Weights of a small self-supervised image encoder.
Model: 4.9M parameters, 32-pixel images, arch repvgg, depths [3, 3, 9, 3], widths [64, 96, 144, 208].
Data: trained on photos with spoken descriptions (Open Images, Localized Narratives), 15.1 epochs.
Rows from block 14, named by matrix and row number. Each number is 50 + 12 x the weight over its row's rms, rounded and kept within 0 to 99. All counts start at 0. After the name is the row's rms in percent of the matrix's.
# c3: 3x3 conv (model.blocks.14.c3.weight, 144x144x3x3), inputs 120-131, a 3x3 kernel for each
c3.18 093:59 61 53 50 56 75 36 48 45 52 47 34 49 48 44 50 38 30 34 66 50 48 43 49 55 66 49 44 59 55 56 41 33 50 40 52 58 77 47 47 42 50 87 58 65 53 69 40 48 49 45 72 55 43 44 57 44 29 52 46 40 56 40 44 57 57 59 46 53 54 66 53 53 44 36 32 42 40 36 42 28 46 45 45 38 44 36 49 29 46 43 48 50 39 53 51 64 53 58 68 46 36 38 61 72 26 44 51
c3.19 095:71 56 65 53 50 39 53 47 53 41 50 44 40 68 43 30 41 47 26 36 56 62 30 56 68 51 67 60 49 41 48 55 66 45 52 68 59 58 67 66 41 44 54 52 33 63 49 61 47 50 63 46 42 45 65 88 58 56 52 31 63 63 50 47 37 36 52 68 36 34 40 54 45 70 58 37 48 61 65 34 44 42 65 65 30 57 54 48 50 62 53 66 36 34 57 55 31 66 49 40 47 66 23 55 17 56 28 40
c3.20 106:55 65 45 46 31 76 52 60 67 71 53 55 63 52 30 69 57 46 48 52 60 44 41 61 40 51 61 37 43 28 34 39 56 60 38 37 59 48 39 80 47 37 37 47 57 52 59 35 41 48 59 53 40 25 45 42 44 39 46 62 28 29 53 66 62 43 77 39 32 42 43 64 41 45 68 45 40 66 48 48 49 61 53 58 60 41 37 54 54 58 66 24 49 55 65 38 41 55 29 66 38 48 61 46 32 49 35 54
c3.21 103:34 51 55 48 51 70 39 50 70 65 41 50 36 53 50 47 40 60 49 82 53 63 40 50 59 36 30 44 44 56 39 55 45 57 57 54 56 38 35 52 48 68 71 60 62 50 32 65 61 61 53 47 40 39 43 59 46 55 31 69 29 66 57 48 48 88 61 45 49 61 43 40 56 26 43 39 22 53 60 36 44 55 43 62 42 52 51 75 54 43 67 40 65 59 54 50 51 38 71 57 34 34 58 46 54 52 61 49
c3.22 096:49 68 43 53 50 49 64 58 71 59 42 56 40 67 49 45 55 60 46 50 42 27 66 24 51 51 48 79 41 64 51 50 44 30 34 60 49 69 50 59 48 58 75 47 43 42 58 63 40 52 57 45 46 47 57 42 26 56 52 47 53 48 58 56 47 54 55 58 62 47 65 54 43 67 66 43 50 59 43 58 49 39 47 59 41 52 54 43 51 48 40 54 64 55 40 84 64 69 68 44 48 74 66 51 53 58 59 47
c3.23 090:64 37 41 46 43 33 49 53 51 46 51 43 44 40 47 42 39 42 34 59 43 44 46 40 51 61 42 25 62 74 65 79 63 56 63 67 50 31 54 56 51 40 47 65 50 46 61 53 56 44 50 19 31 44 49 57 35 50 42 48 43 58 44 56 51 60 49 57 56 44 39 60 23 39 42 58 41 52 24 47 52 67 63 31 38 60 46 55 41 61 57 29 53 49 50 40 27 65 53 75 36 67 46 41 46 56 59 61
c3.24 098:51 59 40 38 60 64 47 69 32 32 43 28 29 58 55 28 51 22 52 36 41 50 51 64 46 74 49 68 54 65 68 53 50 46 36 29 60 55 78 36 60 74 38 65 60 43 47 40 63 37 53 48 42 41 46 32 37 35 49 54 49 31 59 60 63 46 38 60 51 67 54 48 64 56 48 64 48 27 61 44 62 59 47 47 67 37 44 71 50 47 51 60 34 49 42 46 46 44 58 50 56 37 33 50 51 55 59 59
c3.25 103:36 72 32 50 62 79 48 42 79 64 54 48 57 38 59 73 83 65 44 35 74 57 52 43 39 56 50 45 30 36 25 56 41 30 53 61 47 54 55 58 42 58 42 35 43 48 83 49 54 53 60 45 55 57 53 33 45 59 62 59 53 30 34 44 64 59 50 48 54 58 45 63 59 38 44 48 43 29 58 50 48 75 48 71 62 53 73 67 83 56 50 75 63 40 55 47 50 62 42 58 47 36 52 50 60 52 50 66
c3.26 108:58 37 47 61 38 42 55 54 33 63 46 33 53 58 40 47 54 65 54 51 19 62 62 41 50 72 27 54 47 75 33 50 71 50 64 50 43 46 48 46 59 45 46 62 36 47 48 73 57 50 68 45 39 56 63 60 50 91 42 56 90 80 32 60 54 43 44 61 47 42 43 51 68 42 55 37 43 72 61 48 46 46 46 38 50 45 47 52 57 57 49 40 48 39 44 56 51 45 27 44 48 65 22 49 60 40 51 43
c3.27 106:53 39 41 39 42 50 46 48 62 54 56 49 47 44 56 55 66 46 38 59 51 52 46 80 61 62 55 61 71 61 53 58 29 47 67 67 49 56 54 55 42 41 50 34 59 42 36 62 44 41 51 40 59 41 51 62 72 42 49 65 62 66 63 61 34 61 62 39 51 52 45 45 47 42 65 39 45 67 64 56 51 44 46 48 46 44 48 52 47 41 42 65 44 34 53 43 57 48 53 55 25 55 55 51 42 58 44 31
c3.28 100:48 48 50 35 55 33 49 31 41 39 27 27 47 54 43 54 42 47 34 42 44 46 39 54 47 45 67 43 57 48 27 55 39 30 56 59 47 30 59 35 52 58 35 50 40 73 57 63 53 54 70 61 65 40 46 43 44 55 37 51 56 48 51 48 54 71 40 43 45 56 47 51 57 44 46 63 50 52 56 60 62 48 56 48 55 34 37 28 42 43 47 56 66 68 45 45 34 59 28 47 46 65 67 44 49 38 47 46
c3.29 102:43 56 51 43 48 79 41 52 49 53 48 69 65 48 50 56 48 56 61 47 56 56 49 44 48 61 47 54 49 60 73 36 49 61 58 57 64 44 71 44 65 34 37 51 63 48 46 46 54 36 58 70 42 36 55 83 62 45 41 75 32 59 50 37 53 50 58 58 56 66 65 63 51 54 46 72 39 64 61 68 60 49 52 49 53 48 40 40 69 44 28 47 47 60 53 49 61 58 51 55 27 51 57 54 75 42 41 21
c3.30 098:48 39 44 60 37 40 51 37 44 53 61 55 64 55 57 47 86 39 51 40 57 31 58 27 53 51 72 54 66 51 38 46 70 54 48 62 49 56 54 30 47 41 69 44 36 52 41 48 44 55 78 43 41 54 40 43 45 61 53 64 42 38 34 37 46 47 67 32 71 58 69 58 29 54 28 40 52 35 51 79 74 50 38 51 51 57 54 64 42 48 56 44 40 45 50 40 43 41 44 47 55 66 67 58 51 47 33 51
c3.31 098:70 69 49 60 52 52 45 37 11 57 47 50 47 52 55 45 41 62 56 89 61 52 69 73 40 54 43 58 36 54 35 42 35 45 30 31 44 48 43 55 50 44 51 42 29 65 68 63 60 51 61 44 53 53 43 49 59 39 48 38 48 59 45 59 46 54 45 45 37 31 53 56 53 43 45 39 53 72 46 48 51 44 53 59 55 28 42 43 55 23 44 35 44 48 45 43 40 17 39 48 41 63 37 52 56 44 54 41
c3.32 104:42 33 38 49 56 37 46 67 67 43 45 37 22 51 53 50 49 46 45 34 41 24 56 38 33 28 55 40 42 51 44 61 43 53 39 42 56 47 47 61 31 53 39 47 67 47 39 53 45 51 53 56 66 39 65 57 44 38 51 66 49 39 71 48 34 45 35 31 43 50 67 57 49 48 51 27 50 47 65 59 67 36 60 51 60 37 46 62 53 28 64 33 63 58 60 37 35 49 32 59 54 33 43 32 56 34 63 64
c3.33 108:40 33 36 66 39 50 69 56 60 36 73 54 54 59 36 28 21 44 37 54 54 51 47 53 36 53 38 50 67 44 32 44 44 55 62 57 47 42 59 50 48 68 37 57 61 50 71 59 68 44 39 56 44 54 34 33 27 40 56 32 60 56 42 53 55 65 60 50 49 43 42 52 56 55 47 65 57 34 61 32 70 65 53 41 41 51 62 55 52 30 49 44 60 65 59 46 47 53 40 51 60 66 51 41 46 33 32 37
c3.34 101:60 66 31 49 49 35 31 47 54 45 49 52 58 47 48 45 59 50 64 51 43 19 35 80 40 44 32 62 46 55 74 55 59 43 37 54 35 63 57 51 35 55 56 51 63 52 67 40 47 51 59 35 45 50 56 51 33 22 41 50 64 66 50 48 51 36 46 47 50 44 60 59 70 72 48 42 56 61 50 45 44 37 68 45 38 37 58 51 34 35 40 48 34 34 45 29 46 71 66 43 39 47 41 38 46 63 50 45
c3.35 097:48 54 52 36 30 60 63 48 48 22 45 53 52 57 28 37 43 34 76 68 86 67 45 70 50 45 56 41 53 29 67 51 46 46 41 58 57 27 54 48 42 47 54 45 48 38 45 33 55 35 65 67 72 61 55 61 57 38 50 50 45 42 38 47 58 69 42 52 59 45 43 52 53 48 69 55 58 40 49 83 27 53 68 46 48 41 43 56 57 67 65 37 59 53 55 48 49 55 52 75 55 67 53 50 32 54 54 55
c3.36 099:61 71 39 69 42 59 66 48 61 44 40 57 37 44 38 63 57 51 54 28 44 36 48 36 46 54 43 43 46 60 50 43 63 33 45 41 53 41 38 37 48 55 38 37 69 51 55 48 53 47 43 75 40 61 53 82 41 44 46 38 48 36 54 42 57 52 43 54 35 63 58 46 49 72 54 70 57 65 65 74 86 64 35 48 41 59 57 21 59 53 52 45 77 59 33 26 39 56 36 61 44 56 47 51 55 64 73 51
c3.37 095:62 57 44 55 41 57 38 55 40 31 70 52 45 53 66 62 55 55 39 59 41 75 34 47 40 59 65 62 31 59 54 49 53 52 49 77 44 41 61 43 63 23 55 50 41 64 68 72 54 46 63 63 69 43 45 53 51 37 52 36 41 32 23 65 25 69 54 65 47 69 73 58 54 34 45 61 46 59 56 68 68 48 37 55 41 51 50 36 47 31 52 50 59 42 43 56 62 63 61 37 60 39 30 51 37 47 49 50
c3.38 096:57 46 54 35 39 50 52 48 30 65 63 41 50 55 47 56 62 47 47 43 32 42 58 40 63 66 44 66 44 38 52 66 56 39 41 49 66 32 51 45 55 35 48 54 45 39 44 43 50 59 39 59 46 43 41 56 59 30 40 55 63 16 46 42 48 52 41 54 43 52 75 52 51 41 44 64 63 43 49 51 69 40 40 36 55 45 80 50 38 62 74 40 60 50 39 52 44 71 55 49 43 60 59 61 33 47 49 43
c3.39 101:44 49 46 41 42 54 57 33 47 53 53 74 45 45 41 38 37 43 53 54 67 27 50 67 32 37 70 50 47 69 62 58 54 46 86 48 48 42 54 62 62 28 57 55 49 32 69 55 37 47 33 67 59 44 59 61 59 53 49 57 69 80 33 47 44 32 27 55 38 36 19 51 52 56 59 71 46 75 32 50 52 53 33 49 50 43 62 81 63 55 35 49 50 48 49 46 42 50 48 46 53 56 58 44 47 40 47 31
c3.40 102:38 51 37 46 64 47 67 47 52 46 49 52 49 48 55 39 46 41 47 33 55 54 44 35 47 52 59 45 35 37 36 39 30 60 58 61 53 47 51 57 47 51 47 53 42 58 60 62 73 49 43 59 52 44 58 23 43 52 53 44 72 63 43 57 51 44 68 44 55 60 50 43 65 47 55 57 38 52 61 59 66 40 39 31 50 35 49 47 41 57 51 45 65 46 47 31 49 42 35 50 36 52 62 57 45 55 41 57
c3.41 100:49 68 33 56 65 31 46 39 38 55 58 65 38 43 58 56 53 58 52 47 47 69 60 42 62 90 37 36 14 69 71 47 47 60 45 45 43 48 53 70 48 73 72 57 51 23 38 73 31 47 61 39 13 46 60 48 73 62 52 63 56 54 40 56 68 57 76 48 50 43 37 41 51 47 47 42 46 52 51 48 39 40 55 54 32 61 58 47 80 42 39 48 57 51 41 69 51 32 36 55 35 54 63 66 46 46 57 55
c3.42 100:44 44 38 44 51 62 48 62 44 58 52 40 43 61 48 48 48 34 50 80 37 61 60 55 59 37 51 47 57 56 58 32 19 45 41 37 36 39 55 53 56 38 58 64 40 45 34 48 56 43 61 62 71 67 58 61 63 47 41 35 45 04 52 23 63 43 41 46 54 46 27 34 52 54 41 31 53 55 34 59 73 37 49 47 49 49 39 51 71 80 30 29 40 43 58 44 50 50 46 38 38 54 67 51 54 67 69 73
c3.43 094:62 40 57 48 39 55 38 51 43 49 64 52 47 45 44 44 65 62 49 59 38 32 58 71 49 60 59 56 36 43 47 56 42 64 41 45 53 43 43 28 38 50 51 40 54 64 60 43 40 44 47 59 46 41 48 31 49 48 55 52 29 54 55 46 42 63 34 50 56 58 72 38 71 57 42 64 62 64 37 28 40 45 47 75 30 46 37 49 45 34 41 55 47 50 56 40 31 40 40 39 45 43 50 51 55 41 67 58
c3.44 101:62 54 84 46 50 56 57 53 60 41 43 48 45 52 59 65 72 57 50 51 48 46 42 49 67 55 34 60 64 36 68 39 53 54 67 22 47 47 37 66 52 59 43 31 51 61 52 58 62 36 62 36 44 27 41 47 45 44 35 56 39 34 30 61 58 62 45 56 54 51 54 58 28 58 49 82 46 64 40 65 67 51 33 45 48 61 60 48 47 41 32 60 35 59 58 43 59 37 48 66 69 54 45 48 66 52 54 47
c3.45 096:52 46 61 47 50 56 56 58 54 42 53 48 38 51 39 48 62 51 51 44 34 32 31 36 59 49 45 46 56 45 38 44 46 54 39 67 51 36 59 66 48 39 45 35 35 46 53 58 65 61 64 40 69 48 52 69 69 75 44 70 36 53 71 38 30 54 66 59 60 55 54 49 62 66 57 37 52 21 41 39 52 58 52 51 48 53 49 46 56 36 54 58 51 40 49 50 52 50 55 63 33 39 46 44 24 46 54 37
c3.46 100:66 60 59 57 65 48 30 41 49 54 56 50 58 56 45 59 59 52 41 45 46 35 42 35 48 23 44 52 38 58 53 40 44 51 53 57 69 82 58 65 52 65 45 42 60 54 38 71 38 41 45 57 71 58 45 42 58 69 48 57 77 67 59 47 35 34 38 63 52 76 53 72 62 56 72 54 43 56 53 57 43 42 57 43 43 55 68 49 46 65 51 44 68 36 53 42 47 53 56 38 54 30 44 34 57 51 48 40
c3.47 092:60 44 51 47 52 66 59 69 62 47 67 45 42 50 53 71 54 58 54 60 64 15 53 50 37 39 50 55 27 54 61 44 66 43 29 61 41 54 49 50 48 63 71 58 32 73 37 49 61 40 49 38 56 57 27 58 51 48 56 77 40 40 42 52 45 53 51 58 47 59 67 73 58 31 31 72 38 50 63 55 48 32 59 43 61 57 38 63 46 53 43 28 56 61 57 23 27 33 45 60 39 29 45 67 41 69 66 30
c3.48 099:42 58 47 32 41 67 44 54 50 60 58 65 31 35 30 32 52 41 49 64 56 48 57 60 48 49 58 30 31 29 42 42 26 60 50 51 51 50 57 41 49 45 51 29 31 52 55 35 44 55 34 67 65 66 45 65 64 51 43 64 34 30 51 56 59 38 37 43 65 47 58 38 52 57 58 53 48 36 46 47 55 47 52 67 65 42 52 38 64 65 59 75 40 61 54 61 38 64 46 49 50 49 66 62 80 56 74 47
c3.49 110:47 55 53 69 65 40 52 52 46 48 40 38 76 43 49 68 70 56 67 53 56 58 46 37 59 49 27 36 67 64 49 39 52 66 39 27 39 56 68 40 39 64 39 59 34 59 37 44 70 31 59 57 68 49 70 36 43 59 50 62 47 49 50 64 44 55 26 41 50 75 71 59 50 48 52 46 49 89 58 58 64 24 42 46 60 46 44 56 57 53 58 62 48 35 56 49 48 40 34 37 58 50 41 38 78 57 36 67
c3.50 111:57 58 65 33 62 54 41 47 41 69 49 56 49 48 50 43 43 42 60 48 49 39 59 45 43 44 51 65 43 26 35 47 47 52 67 57 47 49 62 74 52 30 21 54 55 55 54 48 55 46 62 55 51 41 35 39 68 45 24 65 63 78 68 57 58 45 40 23 66 73 72 57 59 39 45 64 41 45 58 64 50 27 49 34 55 43 57 56 56 45 43 34 33 40 48 47 58 39 52 44 28 19 41 41 58 63 43 54
c3.51 106:68 23 65 43 39 54 46 71 73 49 48 56 54 71 52 55 53 65 41 51 41 56 55 47 48 40 52 40 36 53 53 64 51 41 59 51 47 62 51 35 47 39 58 35 49 60 53 44 61 53 43 54 85 57 20 64 50 69 55 62 56 50 50 50 40 45 43 51 54 42 56 41 55 54 48 47 48 45 61 49 51 39 34 47 35 29 42 48 47 53 57 49 57 62 44 47 40 62 68 39 57 42 48 34 65 45 55 47
c3.52 097:43 49 20 57 48 26 42 54 51 77 76 50 46 55 56 49 45 31 56 48 35 53 45 52 46 55 43 58 65 56 69 54 55 65 80 43 56 26 58 58 50 46 59 63 52 56 46 53 67 53 57 54 57 41 58 28 49 36 41 52 46 48 22 61 40 49 38 52 65 40 69 53 63 60 51 37 57 47 51 59 44 44 23 50 27 63 38 29 45 61 68 61 59 56 51 68 29 63 46 54 40 53 42 51 47 52 65 59
c3.53 096:51 40 35 54 36 58 53 59 50 52 71 69 39 50 55 55 64 54 54 65 36 60 53 37 72 67 45 36 60 63 60 51 65 67 51 54 39 53 46 48 54 29 55 24 35 49 42 56 38 58 20 24 38 20 52 53 58 35 52 40 55 34 43 45 47 41 50 43 40 51 42 44 41 59 48 47 57 52 57 48 54 43 49 38 56 43 43 56 79 62 38 54 44 54 51 51 45 57 52 65 73 61 33 45 49 53 50 50
c3.54 102:55 47 40 56 48 43 45 43 60 61 39 49 29 46 56 61 56 58 45 64 57 50 39 61 55 50 44 20 45 55 62 45 55 54 46 46 28 62 55 40 52 44 49 18 42 52 66 38 64 61 61 69 58 38 49 68 64 44 51 42 44 48 36 40 43 36 48 66 37 38 46 29 60 37 42 46 43 58 68 62 33 38 18 29 41 45 30 46 39 39 40 40 40 59 35 36 46 35 50 48 67 49 54 48 43 50 55 45
c3.55 098:48 73 46 59 39 61 38 63 86 25 43 34 52 45 63 44 39 52 60 36 54 25 49 42 63 55 39 77 44 36 52 58 54 54 65 47 59 65 73 59 60 48 51 47 34 52 58 35 54 54 47 38 22 34 65 27 33 45 41 53 63 67 63 62 54 42 36 41 52 57 53 39 39 42 51 56 56 61 41 74 48 41 44 16 71 54 37 29 29 38 53 64 49 47 46 84 44 66 63 55 31 41 27 35 50 63 56 47
c3.56 107:44 62 50 69 54 62 55 59 77 39 72 43 64 39 35 45 73 68 55 52 36 48 35 45 69 49 42 48 42 29 47 37 50 62 57 39 54 40 70 75 43 61 55 62 63 51 52 46 42 65 44 41 54 44 26 50 46 48 41 72 53 53 69 62 34 54 38 51 48 51 44 50 72 45 46 38 45 29 55 45 46 55 48 51 57 32 55 73 45 43 57 46 50 49 40 59 51 46 47 47 44 38 56 54 63 43 53 57
c3.57 104:46 41 52 68 64 57 62 62 53 42 24 41 50 49 46 39 59 54 48 48 58 49 49 55 39 56 56 67 48 42 43 38 44 44 53 35 42 28 28 58 53 55 54 37 34 75 38 42 51 69 47 50 52 30 51 56 70 51 56 33 55 73 44 46 38 47 24 59 32 48 40 58 38 33 43 76 43 51 46 53 48 57 45 53 69 47 33 66 35 57 53 72 60 56 48 41 58 37 42 49 53 38 49 50 61 53 53 56
c3.58 098:39 36 61 29 40 29 48 35 61 43 60 26 57 50 39 57 58 41 66 54 51 43 47 41 56 64 33 57 60 64 44 35 31 49 48 40 53 68 70 64 39 66 56 51 44 50 51 67 49 49 43 32 40 46 44 28 20 19 44 45 36 56 46 46 35 65 47 45 53 42 70 48 65 62 45 40 41 43 25 35 57 61 46 68 48 39 50 58 17 38 50 64 65 51 57 69 56 54 67 48 51 39 48 32 50 58 49 36
c3.59 104:40 72 53 24 49 62 49 71 57 57 41 60 59 50 45 53 48 36 46 39 53 61 46 52 48 60 57 57 57 52 33 62 39 39 34 51 46 49 25 43 43 49 34 55 60 69 65 47 36 39 37 53 51 52 39 54 74 47 33 35 58 63 24 47 47 33 41 56 28 54 55 51 67 44 50 49 39 62 62 49 57 60 40 59 67 40 47 45 36 51 57 51 48 77 36 36 58 60 34 50 47 48 46 55 41 50 42 36
c3.60 107:46 57 55 57 50 44 41 49 63 59 42 56 48 60 35 53 57 39 21 73 51 62 46 65 59 44 69 54 76 48 78 39 59 30 49 60 41 62 46 56 43 47 43 67 26 43 44 47 61 66 73 38 62 52 41 49 66 54 36 57 43 58 83 33 45 44 37 60 24 47 53 43 53 37 36 50 67 61 61 47 56 38 68 70 60 65 64 44 45 45 57 41 47 40 51 24 46 73 60 44 71 55 37 50 37 82 50 42
c3.61 102:57 56 41 52 44 59 68 40 64 54 40 50 39 55 64 63 72 63 50 41 37 46 46 32 54 49 43 52 65 58 33 53 70 44 47 63 44 58 46 54 49 47 36 44 54 56 56 51 59 60 36 62 42 41 54 70 39 45 53 43 56 66 45 65 54 27 39 50 33 29 57 55 58 82 41 59 44 55 58 62 61 48 44 21 31 48 43 68 55 51 42 46 41 33 47 32 58 51 48 40 53 46 37 52 49 56 45 52
c3.62 101:40 55 48 50 48 53 60 50 33 37 42 34 48 55 40 42 58 58 48 68 45 61 42 52 70 56 46 63 63 29 58 61 33 65 44 51 46 53 60 63 54 30 41 57 46 47 40 56 41 39 45 49 52 35 73 44 23 55 43 76 29 59 78 85 55 47 64 53 65 47 60 50 54 77 41 52 51 35 66 33 42 32 56 75 46 56 35 39 48 53 26 53 58 61 51 61 52 66 71 57 49 32 28 40 54 33 37 46
c3.63 097:51 29 39 46 56 53 39 36 55 57 55 42 31 50 43 29 52 49 47 54 55 43 53 52 40 36 31 45 60 37 51 43 52 50 39 61 63 64 48 60 54 62 63 43 45 38 60 34 56 41 53 48 49 43 50 67 60 54 62 66 26 31 49 39 40 43 51 62 59 58 44 46 39 55 43 38 58 56 54 62 58 57 46 47 61 58 64 49 55 50 57 58 22 59 56 80 42 60 68 47 54 72 61 53 56 38 33 36
c3.64 099:60 59 46 57 56 56 52 40 48 48 47 40 69 46 35 50 43 67 26 59 43 73 46 58 25 34 47 37 36 39 35 52 55 73 62 58 60 76 53 61 51 63 37 54 27 50 38 46 52 48 23 46 54 51 59 47 66 55 36 73 57 62 62 53 66 61 57 40 68 64 42 57 42 36 36 61 34 43 66 56 34 60 35 37 44 41 31 51 56 55 44 53 52 67 45 40 51 45 59 20 27 29 41 55 54 30 56 33
c3.65 101:59 35 47 33 43 46 52 46 33 54 70 73 32 54 41 26 31 32 41 55 69 32 67 41 38 46 56 62 53 75 61 68 66 47 67 61 57 39 36 41 55 53 35 45 40 38 43 53 49 46 46 52 39 26 46 59 33 22 55 37 57 51 60 39 47 32 59 45 46 59 68 48 56 44 42 60 59 54 42 42 43 52 69 62 50 60 54 55 55 43 34 41 28 61 43 27 53 51 49 44 34 37 50 47 56 61 61 42
c3.66 096:49 70 45 36 49 73 55 70 51 48 43 56 56 50 57 24 54 52 45 48 49 46 50 78 47 57 60 53 45 39 11 44 46 33 42 44 40 54 49 48 46 55 56 51 47 43 36 57 25 45 57 45 37 60 35 64 50 52 57 60 30 38 43 48 42 63 40 41 64 47 52 48 47 54 63 51 43 43 48 65 63 61 60 77 30 61 36 58 61 68 53 52 48 48 39 47 61 54 38 45 45 55 59 51 62 58 72 55
c3.67 098:46 59 57 54 49 33 35 56 64 42 35 36 42 46 64 54 47 63 58 51 65 63 48 44 58 40 35 47 51 52 67 54 41 93 29 48 39 44 33 47 40 46 58 44 43 71 53 60 60 43 53 57 27 54 43 31 27 47 45 50 64 43 50 46 41 48 60 43 33 72 57 38 49 57 58 52 56 13 52 51 47 45 62 65 54 33 61 49 68 47 40 52 40 54 50 63 44 82 53 49 45 52 62 51 37 60 57 80
c3.68 097:56 66 49 64 52 55 42 83 42 55 69 54 63 41 34 41 44 62 38 52 33 46 45 42 50 40 59 20 59 58 35 44 48 35 42 47 53 37 73 33 43 47 52 40 48 51 48 53 48 53 52 47 53 56 41 54 61 62 41 36 55 37 28 52 32 50 40 42 50 53 44 49 59 42 56 40 59 53 76 33 33 43 49 36 32 50 42 59 39 67 38 41 29 31 48 46 51 30 67 36 35 43 51 55 33 31 30 41
c3.69 092:61 64 68 46 50 45 16 67 39 49 50 66 60 51 45 58 51 60 52 45 41 51 56 35 34 47 56 51 40 53 39 50 46 25 40 58 61 36 49 48 46 49 30 52 43 33 53 34 41 42 38 31 66 54 45 28 72 74 39 52 35 43 65 53 59 53 75 52 69 65 59 70 50 43 53 54 59 51 40 50 46 52 42 46 41 41 58 48 68 58 47 44 40 55 49 41 51 31 48 40 66 56 56 50 63 75 61 61
c3.70 105:30 38 48 57 45 42 48 29 40 55 51 62 61 51 49 49 65 59 67 70 49 36 26 55 54 41 49 45 28 66 55 63 59 38 56 50 57 51 67 46 45 40 54 55 43 57 32 51 31 47 44 49 67 48 52 35 66 46 54 32 27 22 33 52 46 22 63 60 59 54 55 68 48 62 49 52 49 45 72 56 46 71 45 60 47 43 53 46 57 50 41 40 39 47 40 47 55 52 57 56 63 43 48 44 36 50 54 73
c3.71 103:54 47 32 43 61 38 67 40 47 34 54 49 37 58 32 66 60 58 43 67 59 38 58 52 55 57 52 37 56 68 70 46 52 52 50 53 61 49 42 51 39 27 58 49 27 40 48 50 63 60 58 43 61 74 35 52 23 35 55 58 54 25 38 48 42 47 61 54 41 62 43 60 51 56 47 55 49 45 61 57 52 33 49 62 49 39 35 45 47 53 40 44 31 63 42 53 62 53 48 52 45 41 35 50 46 28 55 68
c3.72 097:62 50 46 46 40 65 43 47 48 45 50 53 56 51 41 74 59 46 51 57 42 48 63 56 45 49 56 51 64 66 80 56 57 72 91 60 38 57 60 53 54 74 46 59 42 48 53 50 55 52 49 44 34 46 56 44 48 62 46 55 63 42 34 55 64 68 61 39 72 32 64 18 56 64 55 48 57 36 56 58 67 55 71 67 53 55 50 47 57 44 55 48 46 46 41 61 47 56 49 70 51 53 36 49 55 23 43 45
c3.73 101:61 48 53 34 40 56 60 59 65 58 59 57 31 69 66 58 48 42 58 66 41 43 62 40 39 68 44 50 30 40 46 44 58 48 36 32 41 50 57 47 43 57 37 38 46 59 46 52 64 24 66 55 36 64 49 40 40 52 45 57 53 54 35 48 45 51 58 50 43 38 30 34 45 40 42 34 49 33 31 40 48 53 48 43 72 48 48 45 48 49 36 56 67 38 38 44 61 69 54 47 48 63 56 52 49 36 49 59
c3.74 101:46 53 48 42 49 49 33 40 44 42 52 47 38 38 27 46 47 52 59 31 40 31 59 35 64 61 74 66 61 38 57 71 47 42 50 43 66 31 73 67 43 61 61 51 59 54 45 44 59 51 92 62 56 60 59 37 62 26 52 29 43 49 33 48 44 56 31 53 50 47 59 47 36 50 42 45 53 42 56 73 64 43 49 33 61 37 35 44 59 45 54 46 65 38 48 62 38 54 53 65 58 44 52 52 16 32 19 30
c3.75 108:50 48 56 63 57 53 45 34 56 46 64 29 48 61 63 46 48 50 81 68 61 70 67 49 44 38 47 78 56 57 44 55 45 66 40 50 39 58 67 54 47 63 42 68 23 63 53 45 40 40 43 59 50 49 46 64 57 48 45 30 63 44 47 38 44 50 48 56 56 58 61 52 54 48 56 42 54 52 44 51 46 81 76 66 54 54 52 48 38 41 37 48 58 61 60 66 36 52 56 46 63 44 52 59 60 43 47 52
c3.76 104:17 60 54 43 43 64 41 51 47 54 43 50 39 59 41 41 37 50 69 59 59 43 36 48 51 38 52 38 53 47 28 54 39 34 54 64 53 72 57 54 34 46 62 61 57 44 45 35 54 32 16 55 58 46 39 28 65 36 47 58 48 46 49 59 34 38 56 55 51 39 55 42 60 59 36 53 50 42 48 60 42 56 33 51 50 52 54 46 54 51 57 74 55 38 33 88 71 75 67 64 55 53 63 66 48 48 53 35
c3.77 107:51 67 37 42 50 53 57 45 41 52 46 75 47 42 47 39 44 41 60 50 41 28 65 54 47 09 46 64 61 58 55 31 72 51 23 59 50 35 41 64 53 41 43 43 57 46 31 48 58 41 19 54 43 35 44 77 42 36 57 58 55 43 46 31 26 41 45 44 41 63 57 56 47 38 53 39 55 51 41 58 62 46 62 65 56 16 53 44 34 43 45 43 51 52 58 57 57 52 55 55 45 54 51 39 34 57 44 56
c3.78 093:40 47 68 58 76 56 69 63 51 53 63 67 61 60 72 66 50 58 58 50 41 50 56 58 58 57 64 49 48 50 67 50 67 65 63 57 54 51 44 54 39 78 40 64 79 40 34 43 53 64 50 52 46 38 45 61 69 39 47 39 55 40 51 34 54 53 52 51 51 39 39 58 57 58 73 54 50 84 35 30 32 43 47 68 67 44 65 58 48 57 51 39 61 57 50 47 45 42 41 65 68 67 56 43 63 66 57 45
c3.79 102:67 54 53 55 57 44 44 40 50 47 57 50 74 53 69 38 56 44 36 57 48 61 68 72 43 43 50 58 88 54 89 41 60 53 60 65 50 56 59 40 42 19 50 53 43 56 42 61 56 48 35 51 64 49 59 47 72 68 45 36 58 56 51 54 35 58 26 56 50 55 44 48 65 56 55 50 50 45 49 55 38 52 43 59 62 62 73 51 67 57 62 45 60 49 41 42 47 48 60 47 62 56 35 50 40 55 64 52
c3.80 102:54 53 31 60 43 38 58 51 40 61 61 40 52 53 44 54 49 59 47 53 44 51 51 56 51 51 37 31 73 46 51 41 55 38 45 59 48 63 53 56 51 34 34 49 50 64 85 58 43 43 61 33 37 34 30 36 56 36 53 42 31 31 60 55 59 41 59 52 32 61 54 54 59 46 31 49 50 42 50 49 73 50 47 61 52 41 48 48 42 42 51 58 80 50 41 32 54 46 48 62 66 64 66 37 60 41 57 73
c3.81 097:47 28 53 56 53 47 69 54 56 47 50 29 68 50 41 24 40 27 42 69 38 55 57 52 58 37 32 41 52 65 63 51 56 38 33 25 57 65 53 46 40 54 44 46 53 42 42 54 47 52 51 45 58 70 64 66 59 54 41 46 38 35 64 55 58 49 68 54 62 55 65 56 70 53 58 50 55 54 68 60 52 55 56 36 42 42 50 69 67 51 42 49 38 51 57 39 60 58 70 59 57 66 37 56 64 49 38 48